Weights of a small image diffusion model: activation silu, muon at rate 0.024.
Rows from block 5 of a small image diffusion model, named by matrix and row number. Rows with one number belong to one channel. Each number is 128 + 32 x the weight over its row's rms, rounded and kept within 0 to 255. All counts start at 0. Numbers have three digits each.
After each channel's rows are labels from the 100 images, of 14976 (inputs lightly noised), where the channel reaches its highest value: "patch colour" is the nearest of a few named colours to the mean colour under the peak; "top examples" is what is common among them. Only what is clearly more common there than usual is listed. The data: telescope images of galaxies (Galaxy Zoo DECaLS).
# convs0: first 3x3 conv (model.mid.0.convs.0.weight, 144x144x3x3, standardized in use, each kernel summed), inputs 0-143
# convs1: second 3x3 conv (model.mid.0.convs.1.weight, 144x144x3x3, standardized in use, transposed, each kernel summed), outputs 0-143

convs0.141:164169134136160127153164167122157164119131153130099172133172167073116097105130097134104111130158091102121117146106104084077066162145152163155122141178125156101119113150134101124141126164143112135104169099140090162198127129185166133120124145097082108137088153127129151116061171096114099099147140082117111096135147136130088093173150151153155097143167149106140087183143144037210134115034040133134126226119121125062121123120108106120119
convs1.141:205124124093129184108040110104113131123102086124110059111146131173116129147113155178138150191149155122135161163133106159107112107108140114152094162062124143162145116150098109113137164134172144112117080085120153202057130116134076089179198160125116175133174122160146145173162126118153085187166153135194121099100122154110149125086139106165105155072091154151143111129142128151116083141130113112126170115152203153193157194101142127132130
patch colour: brown
top examples: shape: featured or disk; edge-on disk: yes; roundness: cigar-shaped

convs0.131:156170144122143139138141159069150149135171128144135146128137155102139141120119124136143141132188096107127094161069101126067044136126151120148125115134143171114102139135109077112152128131163116120137186091132101116162138150160167175125104120091093116137122148112147150114078175116126167110145135059067127107145098127151119074145162161156137142165172146153120068201149139054164200112045046159131112221087112119073123123091080086127126
convs1.131:153143127138135139123085120117140134128115113068107049182194162160119128155087166191128168201142181118141151125163115167115130137141108140121139168134057109123148095117135132094177174156155116137121083120113155199128152140133108064166152165155148194126129146150129120177159093139164090159128185165185143112080164120079124143142112122150153156061085129085141119131116149145100045175146133103161171059148195125150097177127119134119120
patch colour: brown
top examples: shape: featured or disk; edge-on disk: yes

convs0.92:220140122159132135105133138105156148125095102127173135112138131145117170135134138116126161162229129119164170110164104125149159164159142132135113116129129107115057140087124116146124100070103142113159060111142094155083150129106119190081145179149126084151152177086171124090057099154068148151093149176108109130124193106061130092144135148168167114081125136170078119130095163071121121125140151088077140090148136099036109111154109148165122
convs1.92:147094181220101101151173104119160126107137135111105140151097129130111100097085148108100152124126099114098117062176196118056064149138121111096060084128137100130103132124138146124116080136149092036092057102106146142185148140108118127107144139129117160142069084158106089169112065138126167129120155095138115155142088116148073123078128099085089144129118121098180178110127076103093129124117160124130083121156159104146190071097156136126177
patch colour: grey
top examples: edge-on disk: no; shape: featured or disk; spiral arms: yes

convs0.10:135108142111116112093100113024094132157142124113092134146087140139157109056150106137151132080135061139157134106074164105123123092126158126196120112162135114159139131073131141140090038090135112163133157111073098102149142118183111123087092041169097102158128160108156133052101153145162143179104150151142139158124124143118182149123162148151187109092142174161152140121144159141122165119161095181140123213084139138164163074144108145143110
convs1.10:090135153173176141111115132243141128071136122132132137131182079178148121201088164097130105150088176078139101173164100174171132120091135134144149111133069097065064153165154115111150170161110062102111169134180146145087124143063095080151088149108150117112144112186128161111177131116164112122144065162146175127109126121142123116129089141116089123163135137144129142136082130143093135140138156112105099057146074114123079177138109116101130
patch colour: grey; brown
top examples: roundness: cigar-shaped

convs0.108:112112148121123132145117112000111147136149187118069127128119158094150116127161147139143104084124118129136181106098179091138113075100138141101145063137133159173049085117116151110138121149153129090150109098123144076169196155105122172180103104130124129116153133130114113086168163137200133142112106132194159129140128134146108171103122075149128041156116136161142142125127130127153173173080159164126084066090136115097139139136169131135156
convs1.108:135141137124160171105116146128154162080154094153166131120207092177146161126078121148120175147128108084155119120198169163153142153146127163160163146170144139088139151115139135086144151154034143124120201106126085142119120133137133035123126158165210114100127136093127199095172110126105101120099093123127134104109098140136147143113136223148170124172109102131127119180119201183119135094156096086104158129139111101189114125123082112133077
patch colour: brown
top examples: roundness: round

convs0.88:157150153152124119134123115077120125154137135163248155143103069155136146153147131169116154086129131136114140131061156141123098116125129162113085114117091078140206184169112200150160146143151096195119125140092165136146049109109093067144132120134122158144136105091073107050147091140131150119135165106173115099136134108125170142105163162122115159141120190166117177115098107176126131076126071106118157090108112137146077062098092125089103
convs1.88:095107182137128147126161140125205133177130169144077095112111126097123105117114150199107122138102112172184093173152190141151182159098093060147172172143185202136133062113141111137132055161095123115157133173176101091139131049134142172132138099150147132128123141130177069177108095148136132085121157117113118091124176101135079092181154140106115159079096116092107105137144078092150063154111127087142117160146125125153103158154155111130147
patch colour: grey; brown
top examples: shape: featured or disk; edge-on disk: no

convs0.17:104154172141157132108074119128125149074106082152171137115132105095133185116128097150095150121105131165152145120132129096103152159156101138103102047105184089114105136088073076147125124174132083120070163112182102093157126116076168106109120172103150138117128139105127155130112171182147147132087151183125154119112199153156098188120074114136172095124135071103107071187172081194099202119123161148101140166177159107118131073132116173100144
convs1.17:153123134151115104151133121153096111164101158111178160156146118100166126128133157114117109170126169137085028162171135140153121140106100110108104194151105179157083102157129190094158126089047108142187130141090080066088123097097142153135106074143131110122102095141123083180129110094163152121169165116151117080111137107133165128172183161145086125166125183105044130053142170086138103142075117129100107110116091156076128157138165119175121
patch colour: grey; pink
top examples: roundness: round

convs0.79:114142100131137132162089117089150154115124116091132146131139138169146118140100140106088150111136150112149118088144124110105111131140144144063105085047105120104111159127091155075161150128133152191107171124111076129094077095095165123161070126175155141141132173164122211069135167167162110129104137228195169125107074132140142113093097192172096121134125129119144092155146161174135054045138130161094123076122192114175131106137127155144099
convs1.79:134114157138120129142194128141153043143112132106175148161144074081142172123123121125157088156093163124100112144186111101156134082125091113154083144129156147187134108177197132123176089116128129109190188133205138155118128122147101166065154087118201081125144097112129062152076093111097079154160104148131142183113113125090166151107102119126129175120162125124115133065073118098101127150123083106154103179138160143149133077131167098080168
patch colour: grey
top examples: edge-on disk: no; spiral arms: yes

convs0.75:099109100099094134112159136074144154181140078120113127120077202133093154148158124124098131109140178135116078064066109104156162110127124112142167135143174136100033174128102186136073125121096145142127136142138125126123113091150159149131118093107126146134172123185202150041116135127110122148179138099116153142190117108098123136046106139096113145148124129163174152150137189088099095148177171172129073084127137126066143090131163168173117
convs1.75:181140154094147105091092127117118053170091184150118147145164099204165125104094122172142150141112145101166179154181138129131103128135115140147092062130096136127135156086113186102142158093097143159143191147118090113156167134187137109123144149179175114120126119102068100206106119185144124181123139174104083088061129121166193120191091157093109156133117165160116103119111136157101109147126069127135160104117111115194116079148115112089158
patch colour: brown
top examples: shape: featured or disk; edge-on disk: yes

convs0.64:131145144120116160152146146063138150161147178119110160157142070082134066151155177129148118113173115105133140138089077106118137123094148115223107143159132128129143127185093142165185147101185146181126089133167136117175108156054141168137132203155143119157113141124090171090168100137121115109135123145105108110103194101108101136126106099144135145117128157146112161120046107094086128104057143093081209065090089127055109137114125112114121
convs1.64:179099174158183088118146104114159093098154123172158099126155150124132202108082114158135199139133128138189083116195176129120139173136112135096137122122110172102099096129168068150135135168104140122214099123169114114126163154134107129134114132135137093089130075110143090070112061183130101114117145131161156126094111149169170081119129174142145072070093126086083095149157143151133180148171148113131145146139162113229090113125145137133182
patch colour: brown
top examples: bar: no

convs0.116:184123138112083146148112128139186137116130111094140139125134100083125146107141130113085142166158112105115089146110157136184132134080118127139168097091094164146078152106136175106141128119125080135163137091083079204105109137139142142168215159131140120138142196093126135122089065128158097131118122145185093049133157172138070137175128121099168134126090135203110106149132179199125173077075142088102136053154167100098126115098076169139122
convs1.116:150073155195057117166170156121150145102129106136140130059084113117130123135114145076150100117084094111097092081115118124110118148158183126148066030147151067143158158141154112123082075155113158112109087116187164113134100149045060112130061082143129129146134112134120158074143115144109135163121106103080127144096110095127133114142141085058114156063123139151181166130113069139098112111132134111103133128176138111164184100125131119101170
patch colour: grey
top examples: shape: featured or disk; edge-on disk: no; spiral arms: yes

convs0.87:137113147133147111152147135121153121129115141185170151148149096158128142105115140076134126115089120160144169132078094136108090087143074112161129035123145127157208115146128106103157089143080099168145096131110162149157098058158107137108072104183084102184146093107094122137120148120094116115162127104080169099081098113122159147088137159162176095125171215161163114146117196168136096108176128146111134126150112092199121024154129119146128
convs1.87:170107115162091154109188120117189139168199138150105113115103156116148158123104083160096121095118165148128092157151185092103165117117102081156139143106082125046090136125142164133121143141128084158148146132131132088062085130132142136140135142112185123104132138148151108112149076184129090103100160104156141158121189090141141071190106121069063160106103119067151120123169057133102194173106158057130122097109084108098111130153113060124149
patch colour: grey
top examples: shape: featured or disk; edge-on disk: no; spiral arms: yes