Weights of a small image diffusion model: activation silu, 7700 steps.
Rows from block 8, named by matrix and row number. Each number is 500 + 25 x the weight over its row's rms, rounded and kept within 0 to 999. All counts start at 0. Numbers have three digits each. After the name is the row's rms in percent of the matrix's.
# emb: conditioning projection (model.decb.0.0.emb.weight, 192x256), inputs 208-255
emb.0 093:553474490514488500497527499488495516483531449450517476476493433502492501488483514457508519509507465482508483494492500474476493471519463547498469
emb.1 112:483485529505477493507529504496495504498471537524530497501463533507480530479516509506486514483490477476499485497517516526493458460512457495457514
emb.2 088:510498526466475521480505498517528461552473554492507475474467487498510495539513459476491496492507509525526530506498513482511509487499500489506470
emb.3 099:442509486477442532478516522506501511533496492489493464501491523472537505534507519495484516539488501485501520510510524471490544525491489497494507
emb.4 127:473517546490509522551517503516530516504499485469575530519512473526500536477489536511522524491474517507499480491528498504473489491518524501526535
emb.5 097:523471522540511463475495484479510514549496490511527516520477510527511498522470499512444519476467519487562503486504517483495507484513523507532550
emb.6 098:468486516490523547515508480530503482490501533507507516521476456500522501503486503532487495491481503524515468479520525527448502486522476508494453
emb.7 088:526507531494478499531498497475491494494487530532547507512473506517515538522516499524515484499509509513511499505518464553485538489482518497548499
emb.8 087:506505510527488451502478520481464495538480502531530486479469487514511496551455513467496553528513510504493441529472499549476477494444459485510470
emb.9 098:507457502482521505481509491477508540493494505509492495496492507510532493528542482451510531502505503481499529476510489525471503485545478514504500
emb.10 091:485524523527501494493503485453480526519487498478514492517504521529506497529538495479474519549500530498525502518514488474493509501484510501464486
emb.11 083:517503516471522482487484506528515498479540510555524502545490510471496512507514497524464511475444511493511475511503500513478512508512490482517500
emb.12 101:435554510578517513489488479501460527497512503486531469471520514492494518492494505510513467502460478499519555520526525513499517544490519527476514
emb.13 110:489504554530538484484455530502477528514514461481559503513549514529490512538472484495483513518518527494484503477461499503464497485485499530474547
emb.14 103:502508528505482502506473494507509479480507519513537512502487501504512496513498489494462495484474472472485506514470460533471505486501507515511513
emb.15 139:488460559526468486505520515488486503489496491503551518505526448527498550473495505463512488514534523485480495460428488519498488511472478511520501
emb.16 098:579431512507515482501533482504506494552471498461521462478488517506522487462472511457493459504506473460485515506522484495493498523495494501507510
emb.17 117:571492488511491501556487494509503491560514506522474516503534491482502514500493498469551486525486528555487534461511478487499509497509510526509521
emb.18 084:461515543560475529478529487480516480529470489537577489480521514491493537489488507488543494506517509531479505479479480496503525529464512531521489
emb.19 107:553513501478501518505482492513471504512501511539500486486518487555543512440486517516543501478495474509534439472487500508490508469493451504501477
emb.20 094:547484493539501535527494485500481460522504461463485492458486501523518510590548531498505494534476505461535513521475473479469478522485496494463479
emb.21 104:427501524540516520514496510514463548513520479519503525497502485520507553480468473487519479529528486478491516451495492507511528544507527505463487
emb.22 103:466442506473462484526481526536503496512471506485474517456469486499484513520506489468471442485541481468497534487476470481507504511514451477504465
emb.23 107:491514511482519520483498498519516524464503505467503517524533495493503485497492496462497473504485527528510522504486478500512496452483484489521519
emb.24 094:516545480533486516494480498505472527542546522499480483541511513520484480480507509514524473489468488479458502532484496507493482476423464557503545
emb.25 104:488501515500532501488501491508493488507457506518549498476542481481518501493493524503548514446503519533492518509432460522458506516535509511501483
emb.26 073:498501514531481516512523517484497474494490498532495485454490494516505535541540487540505503499470487498502531526467560521535513494511527506500437
emb.27 104:535487509486534514522548525530485524486508531499540514489427481509543526479506495520526484451537527532500549491475534496496484517487496531503491
emb.28 110:463508567527542498501493500498489498540496528518551502500428474503543514466502475503498507498484470495506494499485514508468503494503538490471517
emb.29 099:488468475499487537484479479508536497495508448483481482527581478519489479532527499510482501496525512480520525492477473516484551499454523567535500
emb.30 070:503517506512510473509504504504512485551513477494522528494513485577510547499502531490522487462491496533463515493463502507487433553480490480512499
emb.31 114:527537497475491488490543498477504504520474522534486474502425441496538486500512508517442538527517490522503517502499498500476456518493451449489522
emb.32 102:521502522522483552483503512472457487532498521492545508474506491476507524516499529474480515456538474466527495517467503470562512460476463502530496
emb.33 154:494490441545489507485514492469475489507463504488429498484557504535498450490494513492522536471471524514494501475421468528472478476486508496505492
emb.34 109:509521519480486519512532535487510530518503477465525490467544493492468510495466473514502518475445523505492505507483503507496488525526502502513491
emb.35 109:522493524532501519523526504485492509478503492507541506496521531466506551488498462541512509495498493494501500505516515478507461533474532493487452
emb.36 091:500509524511490468479500481533462433470497497493561489500495544471500488491508494495502465534520491480502505500486445501494536530496510511509473
emb.37 096:504471503499490503523505512472482538501541520459552487521509521520480507531474484470510498489525493568511542475542505503551533511471489490518510
emb.38 111:492502531493474518473528506499517525538534482460509493512501478502498497520487531509486510522517513506477470504452473505461479520509474492497482
emb.39 113:523519505526505477531526509511496502454475462530445522490524517489491516525492503522550484514510524530475526486531512488560523488516505505550499
emb.40 145:459523503510503494557477523520500497482522504461488503503468486487500514491505488512505482502542472529508509492566523493535491485499523517501521
emb.41 102:502547504512521493496533491504526471522533460535509517507481487483517535552535485479522472466472486488470537494493483483501506511508507494535472
emb.42 087:540520500517462530479474521489500524498502468458552499484510487519522509517522470492488527515485485510488474479479545493502538500560491506477501
emb.43 096:421482524529495523495519488498534507450471479526516498506453519546515507544522444524466496497520451467496519517514446509494538532536496550501498
emb.44 098:531547500487510507476517503476480498486482492486479490518470520511510482469522514500515495521470453480502530478552503464505475478495537501468509
emb.45 149:475491549550513478508490551498490481562509541530536526483438497485497525499450501477464495498504479454489514482481512493487490499502500472519506
emb.46 094:407496496468510459485544522481522475483502484501509509483516473512528477466501516511494533495498547525510518498454469457480518509534535510477477
emb.47 105:503458516550465460508519523489507522494491478496524498489443519473458494501515502466479502512499493456518535524494487478508493512499478507506476
emb.48 095:485515531493540512486531494532488504491488527493571508540525521538491540537487476500501508499461474460489514505513495516462484480514521515479487
emb.49 104:498503540535501528500498528507511477495508487502541508522481518464497504480483462480497529475549477460467500526458513494473505533505499521525538
emb.50 088:467519508493492462506447499465497512475467481433525503478507524503472475500535472459503478473455498510527445507477507479499469503469518434516501
emb.51 099:463489534487523483490548546498518533487480480459513517494441539530501553483529524490485533460501496456473506475526519504466508481512482491494505
emb.52 086:554520557548520528471531528522468487515529446461528554501481489501506521535485495523465526487488489447511478497476517491459532508498520500509480
emb.53 087:531532489514499530512518500488463475492500480531486500466486507532499519503440515523562512514581495530467497465509523491529555489487483541470485
emb.54 094:527537486541445524513498503514514450545496511489484484517503493495524503507523458541519477486530490515520529496493482477483464545498488523538485
emb.55 088:516510524508512513497504502512488490507486527519536528503441478509497499518500495532472520466499473541541516504551541498500499500490546524553502
emb.56 103:520534555494487520476486535496503504483491514521559505544454490470510516462501515504468525433512502420534498484476466469483513523477513491520495
emb.57 093:570536541512511487483493502505445508515504486526549522496461467492484533492455487480527517471459486540500503512460497509473507456492451539550529
emb.58 087:494551523540509463469487516515497436470493513526529534517545474508491511467492503521483508497511530524487510494489515495563502485510477487519477
emb.59 086:476531521492550505502569471476485529501496477527474540522519507499523481498478523514491505452466517513504500528504519496440479546483494514526514
emb.60 116:523508497465512540519489473543475477555505550461529471537493470524465476527501469490480469533482515532489510506526489482501516520478491455516499
emb.61 099:521458530484459496509488502502501555527498531611530503499447527529485531565515465498472485496543486490483496502452532511492506480482507547531553
emb.62 087:539529517475476467493544526490501500496487506526512477482498507513530547506523481560498516469534502517487529552539462493497477512541517503511462
emb.63 111:511508535492520523487477522486494505589488521470532533524539503506518501483443490489507538503490476509517487554497508496507513489500486547543494
emb.64 113:536505511485550506482480457544477526480520500528504486527496503520529510505473488458518476498479495489496480482566533475486502501532504525490508
emb.65 117:505488466544489549459498481503466472548498511501489450541519502505489507476492539489512461512475527475521513518538480507484541476503492499492492
emb.66 127:539507523478510500500459484513518466476476486547558504494460490507504518510508486489466520522495484482514511481440510553494490532504520467515483
emb.67 133:497528525515492513509498520517521497500520509515511479516501527471506524519500508498510502513508515517487496503555453432518484495478492493492516
emb.68 136:482495441473514477529486520529486516464496506524463498491474497461509489519514514547508483504540503498512483525575600495512470491508494494476480
emb.69 117:467530503449495494452514471528506512473471544457489472473487509496498473508512502507497478490495508508462516550523484476498514518523485510484468
emb.70 104:430525498513526463481542516503519481455477520524500524512456520535516494482531488520480492458505494447444491488475486508473472497503493491474475
emb.71 099:500520506468512521526495499539491506494482515492459504500481511499483473511531495480493549485521497438542501506512504504476492518502466497520458
emb.72 079:530531495510539511520520500535494471524514474478503446500547487503458480482494498470519470510478501543493528520524509537492532522523509521501490
emb.73 113:519509541492507501494509500502506508544467498492558496487537490492518522480508500481475507491523471486491485476413529525496490507528517501511520
emb.74 080:537485497524492482524439489523465512537506500453543477509475497465493494469500464563471535519541496466497531520503493516499528515482502494508505
emb.75 106:495475512509511542552501496500526534485497490496537482502507512513515545466480524504559500487549518541471545490516532535517525499490495501475488
emb.76 086:492509491474478523500531506498510547519483483478525522473487488500486503458520519562517511490450513507516463520491464513529483509527487480483510
emb.77 119:456476535518510472491533496484483460522480521503542496487529494550533518488510508448507491468523537494530497504454511525465452504517545538489519
emb.78 086:542444488483545535480530459537527489496498451517428494493484483499536488515501523507533470492500513476535519526502555501482528540487525494483497
emb.79 102:455465517516527498499533535479462474502481486503523519466492488494517487483477505486492467471413482486504452490492498491456519475507471476526477
emb.80 185:531493512510472498495515496485494488506487488501537518481549476528494538480491514445507511513521508518484466454414439519482510477485491504509498
emb.81 130:484458517513487538489472506485520543521510497473525502519593470472474507506478511461504494540506540546546518474438466503516500490483480512530476
emb.82 122:534482519517463490489485505472475535480496503455544505514521506486496501487511470486492531480454515499515500460523500512517476471494511521498508
emb.83 092:551475498491467531517519510475500512483464495547500524519464500484513505507534498485514501447485501526480445501487515469453514483479515525535498
emb.84 093:500531526461527499514453479480521507506475510519487463537505528484494510485503482510492507489538487516475558498503489473502497519519503482511489
emb.85 144:503470527514507499525522502505519522472481491513505499507503493506485525528487492494503524512481507513510495523529436503523487479510501508504491
emb.86 107:485504476483521511479456491545492599473520528454479472503438538441469506489492491519518498483490510489498473493537507501495502508518484499490504
emb.87 086:485490482498474427467492507474473489541509484522527495505498489530503498502488516502504532482480473489503486497452490512479538460502507507478508
emb.88 070:532528493534510519464510508485518490493495533486491517489517527485489486515482502498491496493519542458513477547513480465526514563511484484489462
emb.89 097:502492500495497499495479534507507447507517557530495494534493502507472494495485494509480510498490442506483489500536507532545462537458463496475493
emb.90 081:497466537495497492504492503486494580520499519508555507495452496473518504506527480457459482464506482471506482514474494491486480534473501533526474
emb.91 108:493494462547500472478518460484493513543511469477462477518491522487494472521493509512460526519527507497507516484465480491498522503471510485496517
emb.92 116:547477542520473505521481482548527470541507534513534480490476519473524521477458509518520482480526503552518512464536495483500477527506494501525530
emb.93 101:505466515457518513526512546538483462522523520499513536535498505472504493510501513531500494504491513502528521520562566478551470517470513475483492
emb.94 102:527509532489509497487480509514486488450512514447541509489488504525507501484497467485452525529496466467484489530481509546504535491478511498459506
emb.95 102:504518513503503514494499499471501441535490496513520483500527475525502518458489479522451471528521499474490469513477459498474468454500467457509511
emb.96 096:468524573483496503494509522465485485494514455466609511503515462502492532477509522517521486468507490497499457505520545518495463493510473510520493
emb.97 102:502505532491507527556491530531533471508528509481557485508497512512491516499514496516503509527579533539500508532509436452507496528484473544522515
emb.98 076:452504502533512512510475536491519475519477547454526502547487496449527518498473525468510472491525502512465565512492469511499517452494481507495511
emb.99 090:423498477531501485508520494490498531510482524471535475497467465483531526503527503486539523497531508577494480529491515493491491508493492508464448
emb.100 123:535505513453518507522506525498471516471512529512508473506478477477482521514511477498551465498548484525481501524504547500554486456490454520526480
emb.101 077:502438527510510464490489486475485527519483497518522492484521513504536510508509461462517514461513531508515467447492540437517540504473505524471494
emb.102 090:466498530522486515494466517468471470518509517479587471533504521456519539503507464508537466487549462511478559483469498525478503459510524492489477
emb.103 067:532524523511481495520504508490482475551511508500564521540531507498521556472556500526507466528534525519518520490512486527467535503498484521532481
emb.104 080:544532538535503447524528517491515457531497502516527476536537514473536493528480520532503496501495504552494512514499506540497496508485521537495464
emb.105 095:493479528528471489511498495531510524489510494432512499516506467538515495557490525518511486588510513455498521508454508495464519541514505504468506
emb.106 109:539462518483482494491523522508474491487500461528499514487453457508483503530479499535477545501513484498517497467444470494476487515495481469506495
emb.107 075:492489582472483502521499531479518496527544513536560524517485504468478524517512479532469502450417464493490453499478512515491508518531523492497551
emb.108 090:567520490533514518503534522524467493488515489496481480458513503509525522482513564544560487464500503542522455498528501484555497465493456465493474
emb.109 093:515480535463479451506481494451543491514508519483539539497516483508491552490502505499527500493489505549490499492486495474480479511502510501532504
emb.110 102:497492575461519533496561525508488504518510512492579502512524504502464529493505480510497490525530498473490532506511473512478476501478505489510494
emb.111 101:491468526467540485521511512526544508524519497542551513511510578518475518483501526501484510527514484484513492518571526484553509523517508467479526
emb.112 083:537477492498498496502504540531499449514492543540461520534500494490484500484506507489511529514561490476520495514505470478512524498489491510511531
emb.113 101:483518509530503543487531513511502491476498480479579506467501485504493573487470481521508487480512488471504472472498546521480513489476493513546499
emb.114 075:507474589487489529470499482482509505524525508519611496497501524477487549471525502475525527492497481501478483503484524498487448551502530510481503
emb.115 077:523463550477547528525480534487492514501482516519499534524505511489478546443475490518530512496485522495558476469506530495468460484521475488493479
emb.116 101:505511501495482468520515508492522462529494474435472508489478505515534506487511496498520488509463521449487535490500536508518476505504516435498493
emb.117 111:500466501528485501515523487475500517535514507513512506470551499530502539539498521467559491529499532562480507482521549497493510502522458512497507
emb.118 097:478493523510550476545501531494470437451526544507512471522485489509489519468491513508481499552524510477548547513494444501541467506521537486460513
emb.119 111:538516498505541476490480481485501470553512489517561484517470466490488517483497497494505513486501482490487492507558535516480526516509484471489517
emb.120 106:492530508507490519543453466477493505526536485443543516459537520475487509473517483496537513493530480522464518486470438510480494493472489532482511
emb.121 092:542509515535535479559519506495525512464476532535519507479528492471519534490493516491512534456471489514483509465539492531473498500507498566523511
emb.122 078:514512535531483496522470540509497526477507504501522519482520483496503554520491503527542515509488498501521504520493503480527518504491509529503468
emb.123 093:481503510502488542523515528516508514489497518503555515524483494494496521465494561514527500489524525523503472485505540464518563494514483515500536
emb.124 091:440515517523491492502453532491499454455502482529535488495501492464508551510502511498504488518533499515519500476497528505512461520518514529497480
emb.125 092:523476509469526507510485523524489506540548482515474513506511491529498498499479483476466543506516513489526489497492469528533514527502500463529527
emb.126 072:536504512513496468517484532489488508546519504480542518516514515517527581520492537535534526513504488529474491508492512519498494525491485504492492
emb.127 107:573480500441484490523498478459506531449499492532459486549467512518510492475521520517527480518567510535502520500574495508493488491512496540493508
emb.128 082:523506561513493524525496532538468486509508517521556476534494477529485536475474503510495488524459498465512519490442505527530488518483464547523468
emb.129 116:470466499490533486503477528499506533498503524450502503537529509488481474500517513525505513533490525518483480528522563482539485509520467504489501
emb.130 088:471474532452489498511503524490478547488483496480571539504556504483504547497471544512503522504485522512518444531482506483538502480480485503490478
emb.131 096:537515502513466502550514524483487509493502478549548534465492527520532534501545510484481494493509496525499477479482469542500482515496506516511502
emb.132 065:457497509500502490533519519483510509556496517565488492497489450492508539478491513473531529487495479540494527461511544495500493508553476510489494
emb.133 075:526488520539513473494517528495514523524490483485602524515497530528482523498493520461506545499497528539497524459514511511543522473475507495506532
emb.134 100:482493533521509516503494505529474476532536510487561514494497480521539512514487519501511494491520498519455453500487521479492504437515487498493530
emb.135 104:473477488527491474591518516469498508471539480525488514500512470504483544496460517483536513537514516496524486495529541525532477520507523481502507
emb.136 179:477483457472510488500496523516509536484510526481441490532478523473492439517500498546492480497506526486522493523584545459531479520518497474514500
emb.137 095:494472536485495503518485523503476494526500483533541493534476477517496546474460480481480534494485477476506472519498525508534512451487486463511490
emb.138 079:553477510446517452457534493464522529510484493503555498504487509445545514499536459465466474523486499487495513498478530487501484516468527493498501
emb.139 081:434467526508533486524519493489504486486495484509508511499486528480514508529529480513498476498506510471450537461508494484542501494543502477476496
emb.140 117:468454552481492500518487505505484511485508534473582514531476506466456526477510479539496513493511524500512524523475492507527485537506539514493536
emb.141 115:476480517498498501493499543500520460540496512481457531502473509492505448475488482474462534491461490454519490524445489498487496511499463488474481
emb.142 104:451465530496504510524487528557470509493447490498554522484500499526488520498490513468511481486476498482514494528490517449456537513473492439488497
emb.143 090:496464516477504543536482555463446537494517524525525486483490465511484508500494491503492476473507510492523483490544475487527480486500479497541500
emb.144 082:513480538466496470521478493532481551473506505495594531475532563501518575478509519501541510498521504486483482478451478501506499523490471481499495
emb.145 086:514527527546483505497534514470521510490495505554545496513499529482511498469496514474548448493503462515491556496533515472461538514493506522494518
emb.146 093:499466513442491497532484526496479499492493527517505488537496498452517511501510502499485476477528515530522499493511492472537471481485506520534493
emb.147 094:485478503499541520512485490494463484458506501405479502533487535487484498528523496501529503473465496456543511507587507540535467475555488522508483
emb.148 078:551511533537527495507516518533475497486525462476554533503474488484487507482500517535485497475473503483514511531488511524473496509486529517523485
emb.149 089:499510524512502496524524526483454481402501484497566510496536556511499551464513496544527516504480516484516512494466470506488503528487509516496496
emb.150 095:453460483473468472492508499500499495483467492508435494524522475518511513501526511478505501467550521491519499503481500493494469460524486503463515
emb.151 098:500464528491483520504505500459499539484515505483537501518496481457497514496519444486474492494527484520516526495541497487480449524529540505529496
emb.152 088:570487587502518435524467524476508493484465517533587524483475507453489543499538473513500499524543519490501491485503478482474526477509545478496491
emb.153 103:531491529497479492483486509467502493498501487533591488474499526502491527486506466507503495521502475512463479491458457498485541514515520517511481
emb.154 056:524487500530497476542480489509480472507497514534524517475497503501511514542548522446535513483497503506435517489497526469479531423499475507443466
emb.155 083:477477518457462486512471502514474506518531494519510505505490454500471496511510513485473524533486510513485481511534504523520507502483482495517524
emb.156 110:494518489468487515528486488490505523484470485524504518465528502460514515524501523507556455505519488538507487495460495557502495512531490539485505
emb.157 076:517478543472516514512513490495438497539489565574513504517551482459499522496516524480495488504552515493522497504484538514546475494501476528504488
emb.158 089:518488558495484518516504517477446494499491485494530495500533505523514535498528497527488482524511498464540491526522471490483493507497488474473521
emb.159 101:486497489472490491521540506547493504506519478630490496477477495534529496487515508531493528493518500512509455505513512491477495512493515483471480
emb.160 095:470475517485490449522501532505481494507489528542517459484514455476485522506472522497514461494537538506515510483557536518531461512533505488473474
emb.161 109:500495522470501506524504503488501529486519490517559513518453472464540515516494513550491509511521502493502475534481510517516475498489493485521503
emb.162 102:500466543547552438487535516515503478492509540508552512486507487520537499490533482486446482492498517427541544524519507472483539507495481521486497
emb.163 093:530495507471507529537530513471506490495501502523529532511517484517514519502526503526499505539520502523500519491504555489490466500497492476512493
emb.164 084:516480504502529478505524513511496476483498527500519510485494528495530466522526495500503513498540474475506497480548553506515464536500464506462488
emb.165 123:504520549527489505524512522468457473506494490486543518468487472531508519511472499469514488512474499532509506481472537477461483502493491481483480
emb.166 105:526503512485531501508528525451504492489496447487500516477514493563479508492508543512510497518514523533511493499474516459529526534511461478479525
emb.167 104:494496510511482537525548506486495512534493495607518530533471557547516516488513472507494528448535536518486494490461502474475519498522541504502507
emb.168 100:475486538516514489501467507491504456512514515436562459508528473499515494509498486477466490500497501489482499534531525502517533484471484494490492
emb.169 080:498508507493494503493498524493522500473485489542538489477494479471501494443470502466540510491508516497489466490495512479475493546541537525532531
emb.170 074:485508509499497469512541516484499488503489527609521520522561524520547519499546489490482511518500518482507473501486510459518450521513487510485528
emb.171 079:430485545510553522517489529530510512483519520475552507518506493539526529484484528515489525509526524535517515509527527507498492545473494475499500
emb.172 092:475506532471482481491508540485494534539492484441564516490534511502497519507478495462490508515488527515491471477455456473495474513503518512449499
emb.173 099:464470514502458485500466525520514447519511504515565471488503527501488548518532444482492520497498470489474469477493561470479489488509503505497507
emb.174 122:487535509478528506500499555517551525509498495484511529497529518467493503532514516508477477509499539503515476506538484469516494494520496498506502
emb.175 096:561463461505531491503510504465473500456455529475527496516503478481507505477488489506523516506533510507470539499507517467509480482513477536470516
emb.176 111:498484502461536498507462518525502502477503524454493506542448527464518492551505499527531459487467508500520516561527537520485468521529513485483489
emb.177 099:491491531515510473533483506520540460432471465489592507511513534498523485493496494474525509506517535512517536490485492452509542532507500487496506
emb.178 098:457502502443498509502512509498501525535532511541453495520516516498479505482470499489510495499552503517508476486476485430496485502484504484501519
emb.179 073:529533461445480544549511522486514487489511507538491528499490516479483513534511487496497484494507508510494482526456521508527459523524498452500476
emb.180 090:512523516494485493484537481471491502552514502569504526511433503470487504486492521510481470513509461481545537492471529521507463475526489487496540
emb.181 117:433489492500491508508506515514501513447484526453453541469540493482498476498475509493529533494485478480469505495547561525492472517492509482485508
emb.182 095:515465485460478497483495474482489518522558512469483528523486476523517494472503499504526481466523542504493466460488527487518489490513480521527515
emb.183 077:546527524508479456497508490481452497472484481505535506512538498459491529487519487445500506498517524498499472493497478501576476500508453499521469
emb.184 075:574455508470493471531452526481486495538551524516508534506475515499501523498507494526500485530493531508494511514524518556496469514475505504468526
emb.185 106:468533501496488459503503501498500524498504499497515510502494526455516502546517538510503532533505494451495456523523544522505492456503445512495495
emb.186 072:487519541451498510509495496535468528515507522510549508529475512494502537462546514480457501488529517455514432519497535465508509520482449544523476
emb.187 102:507520516522503492515496518504522508541505516515534502483491500499524528531489526475504505512484471483505492484506483523522494494542522547511528
emb.188 088:507485536504495520491496526498503486502523504487538471489515492533498550508486499514508517577512514483531452483490483491502509508508494501472526
emb.189 058:479481512500542473528489560493499506517518523474509547504483505493496509489535510491494530509500519498538474500516557492530479488485496485474526
emb.190 090:539514473509516513518492512581502527499497490492438502512523526510512512523529486500495516520509548502511482496508503478585483474503510529505498
emb.191 075:478503506471463513489491537505538493492482533535535509475504497486516560459502458515497483536532494495521558497502452476469525542511479520511491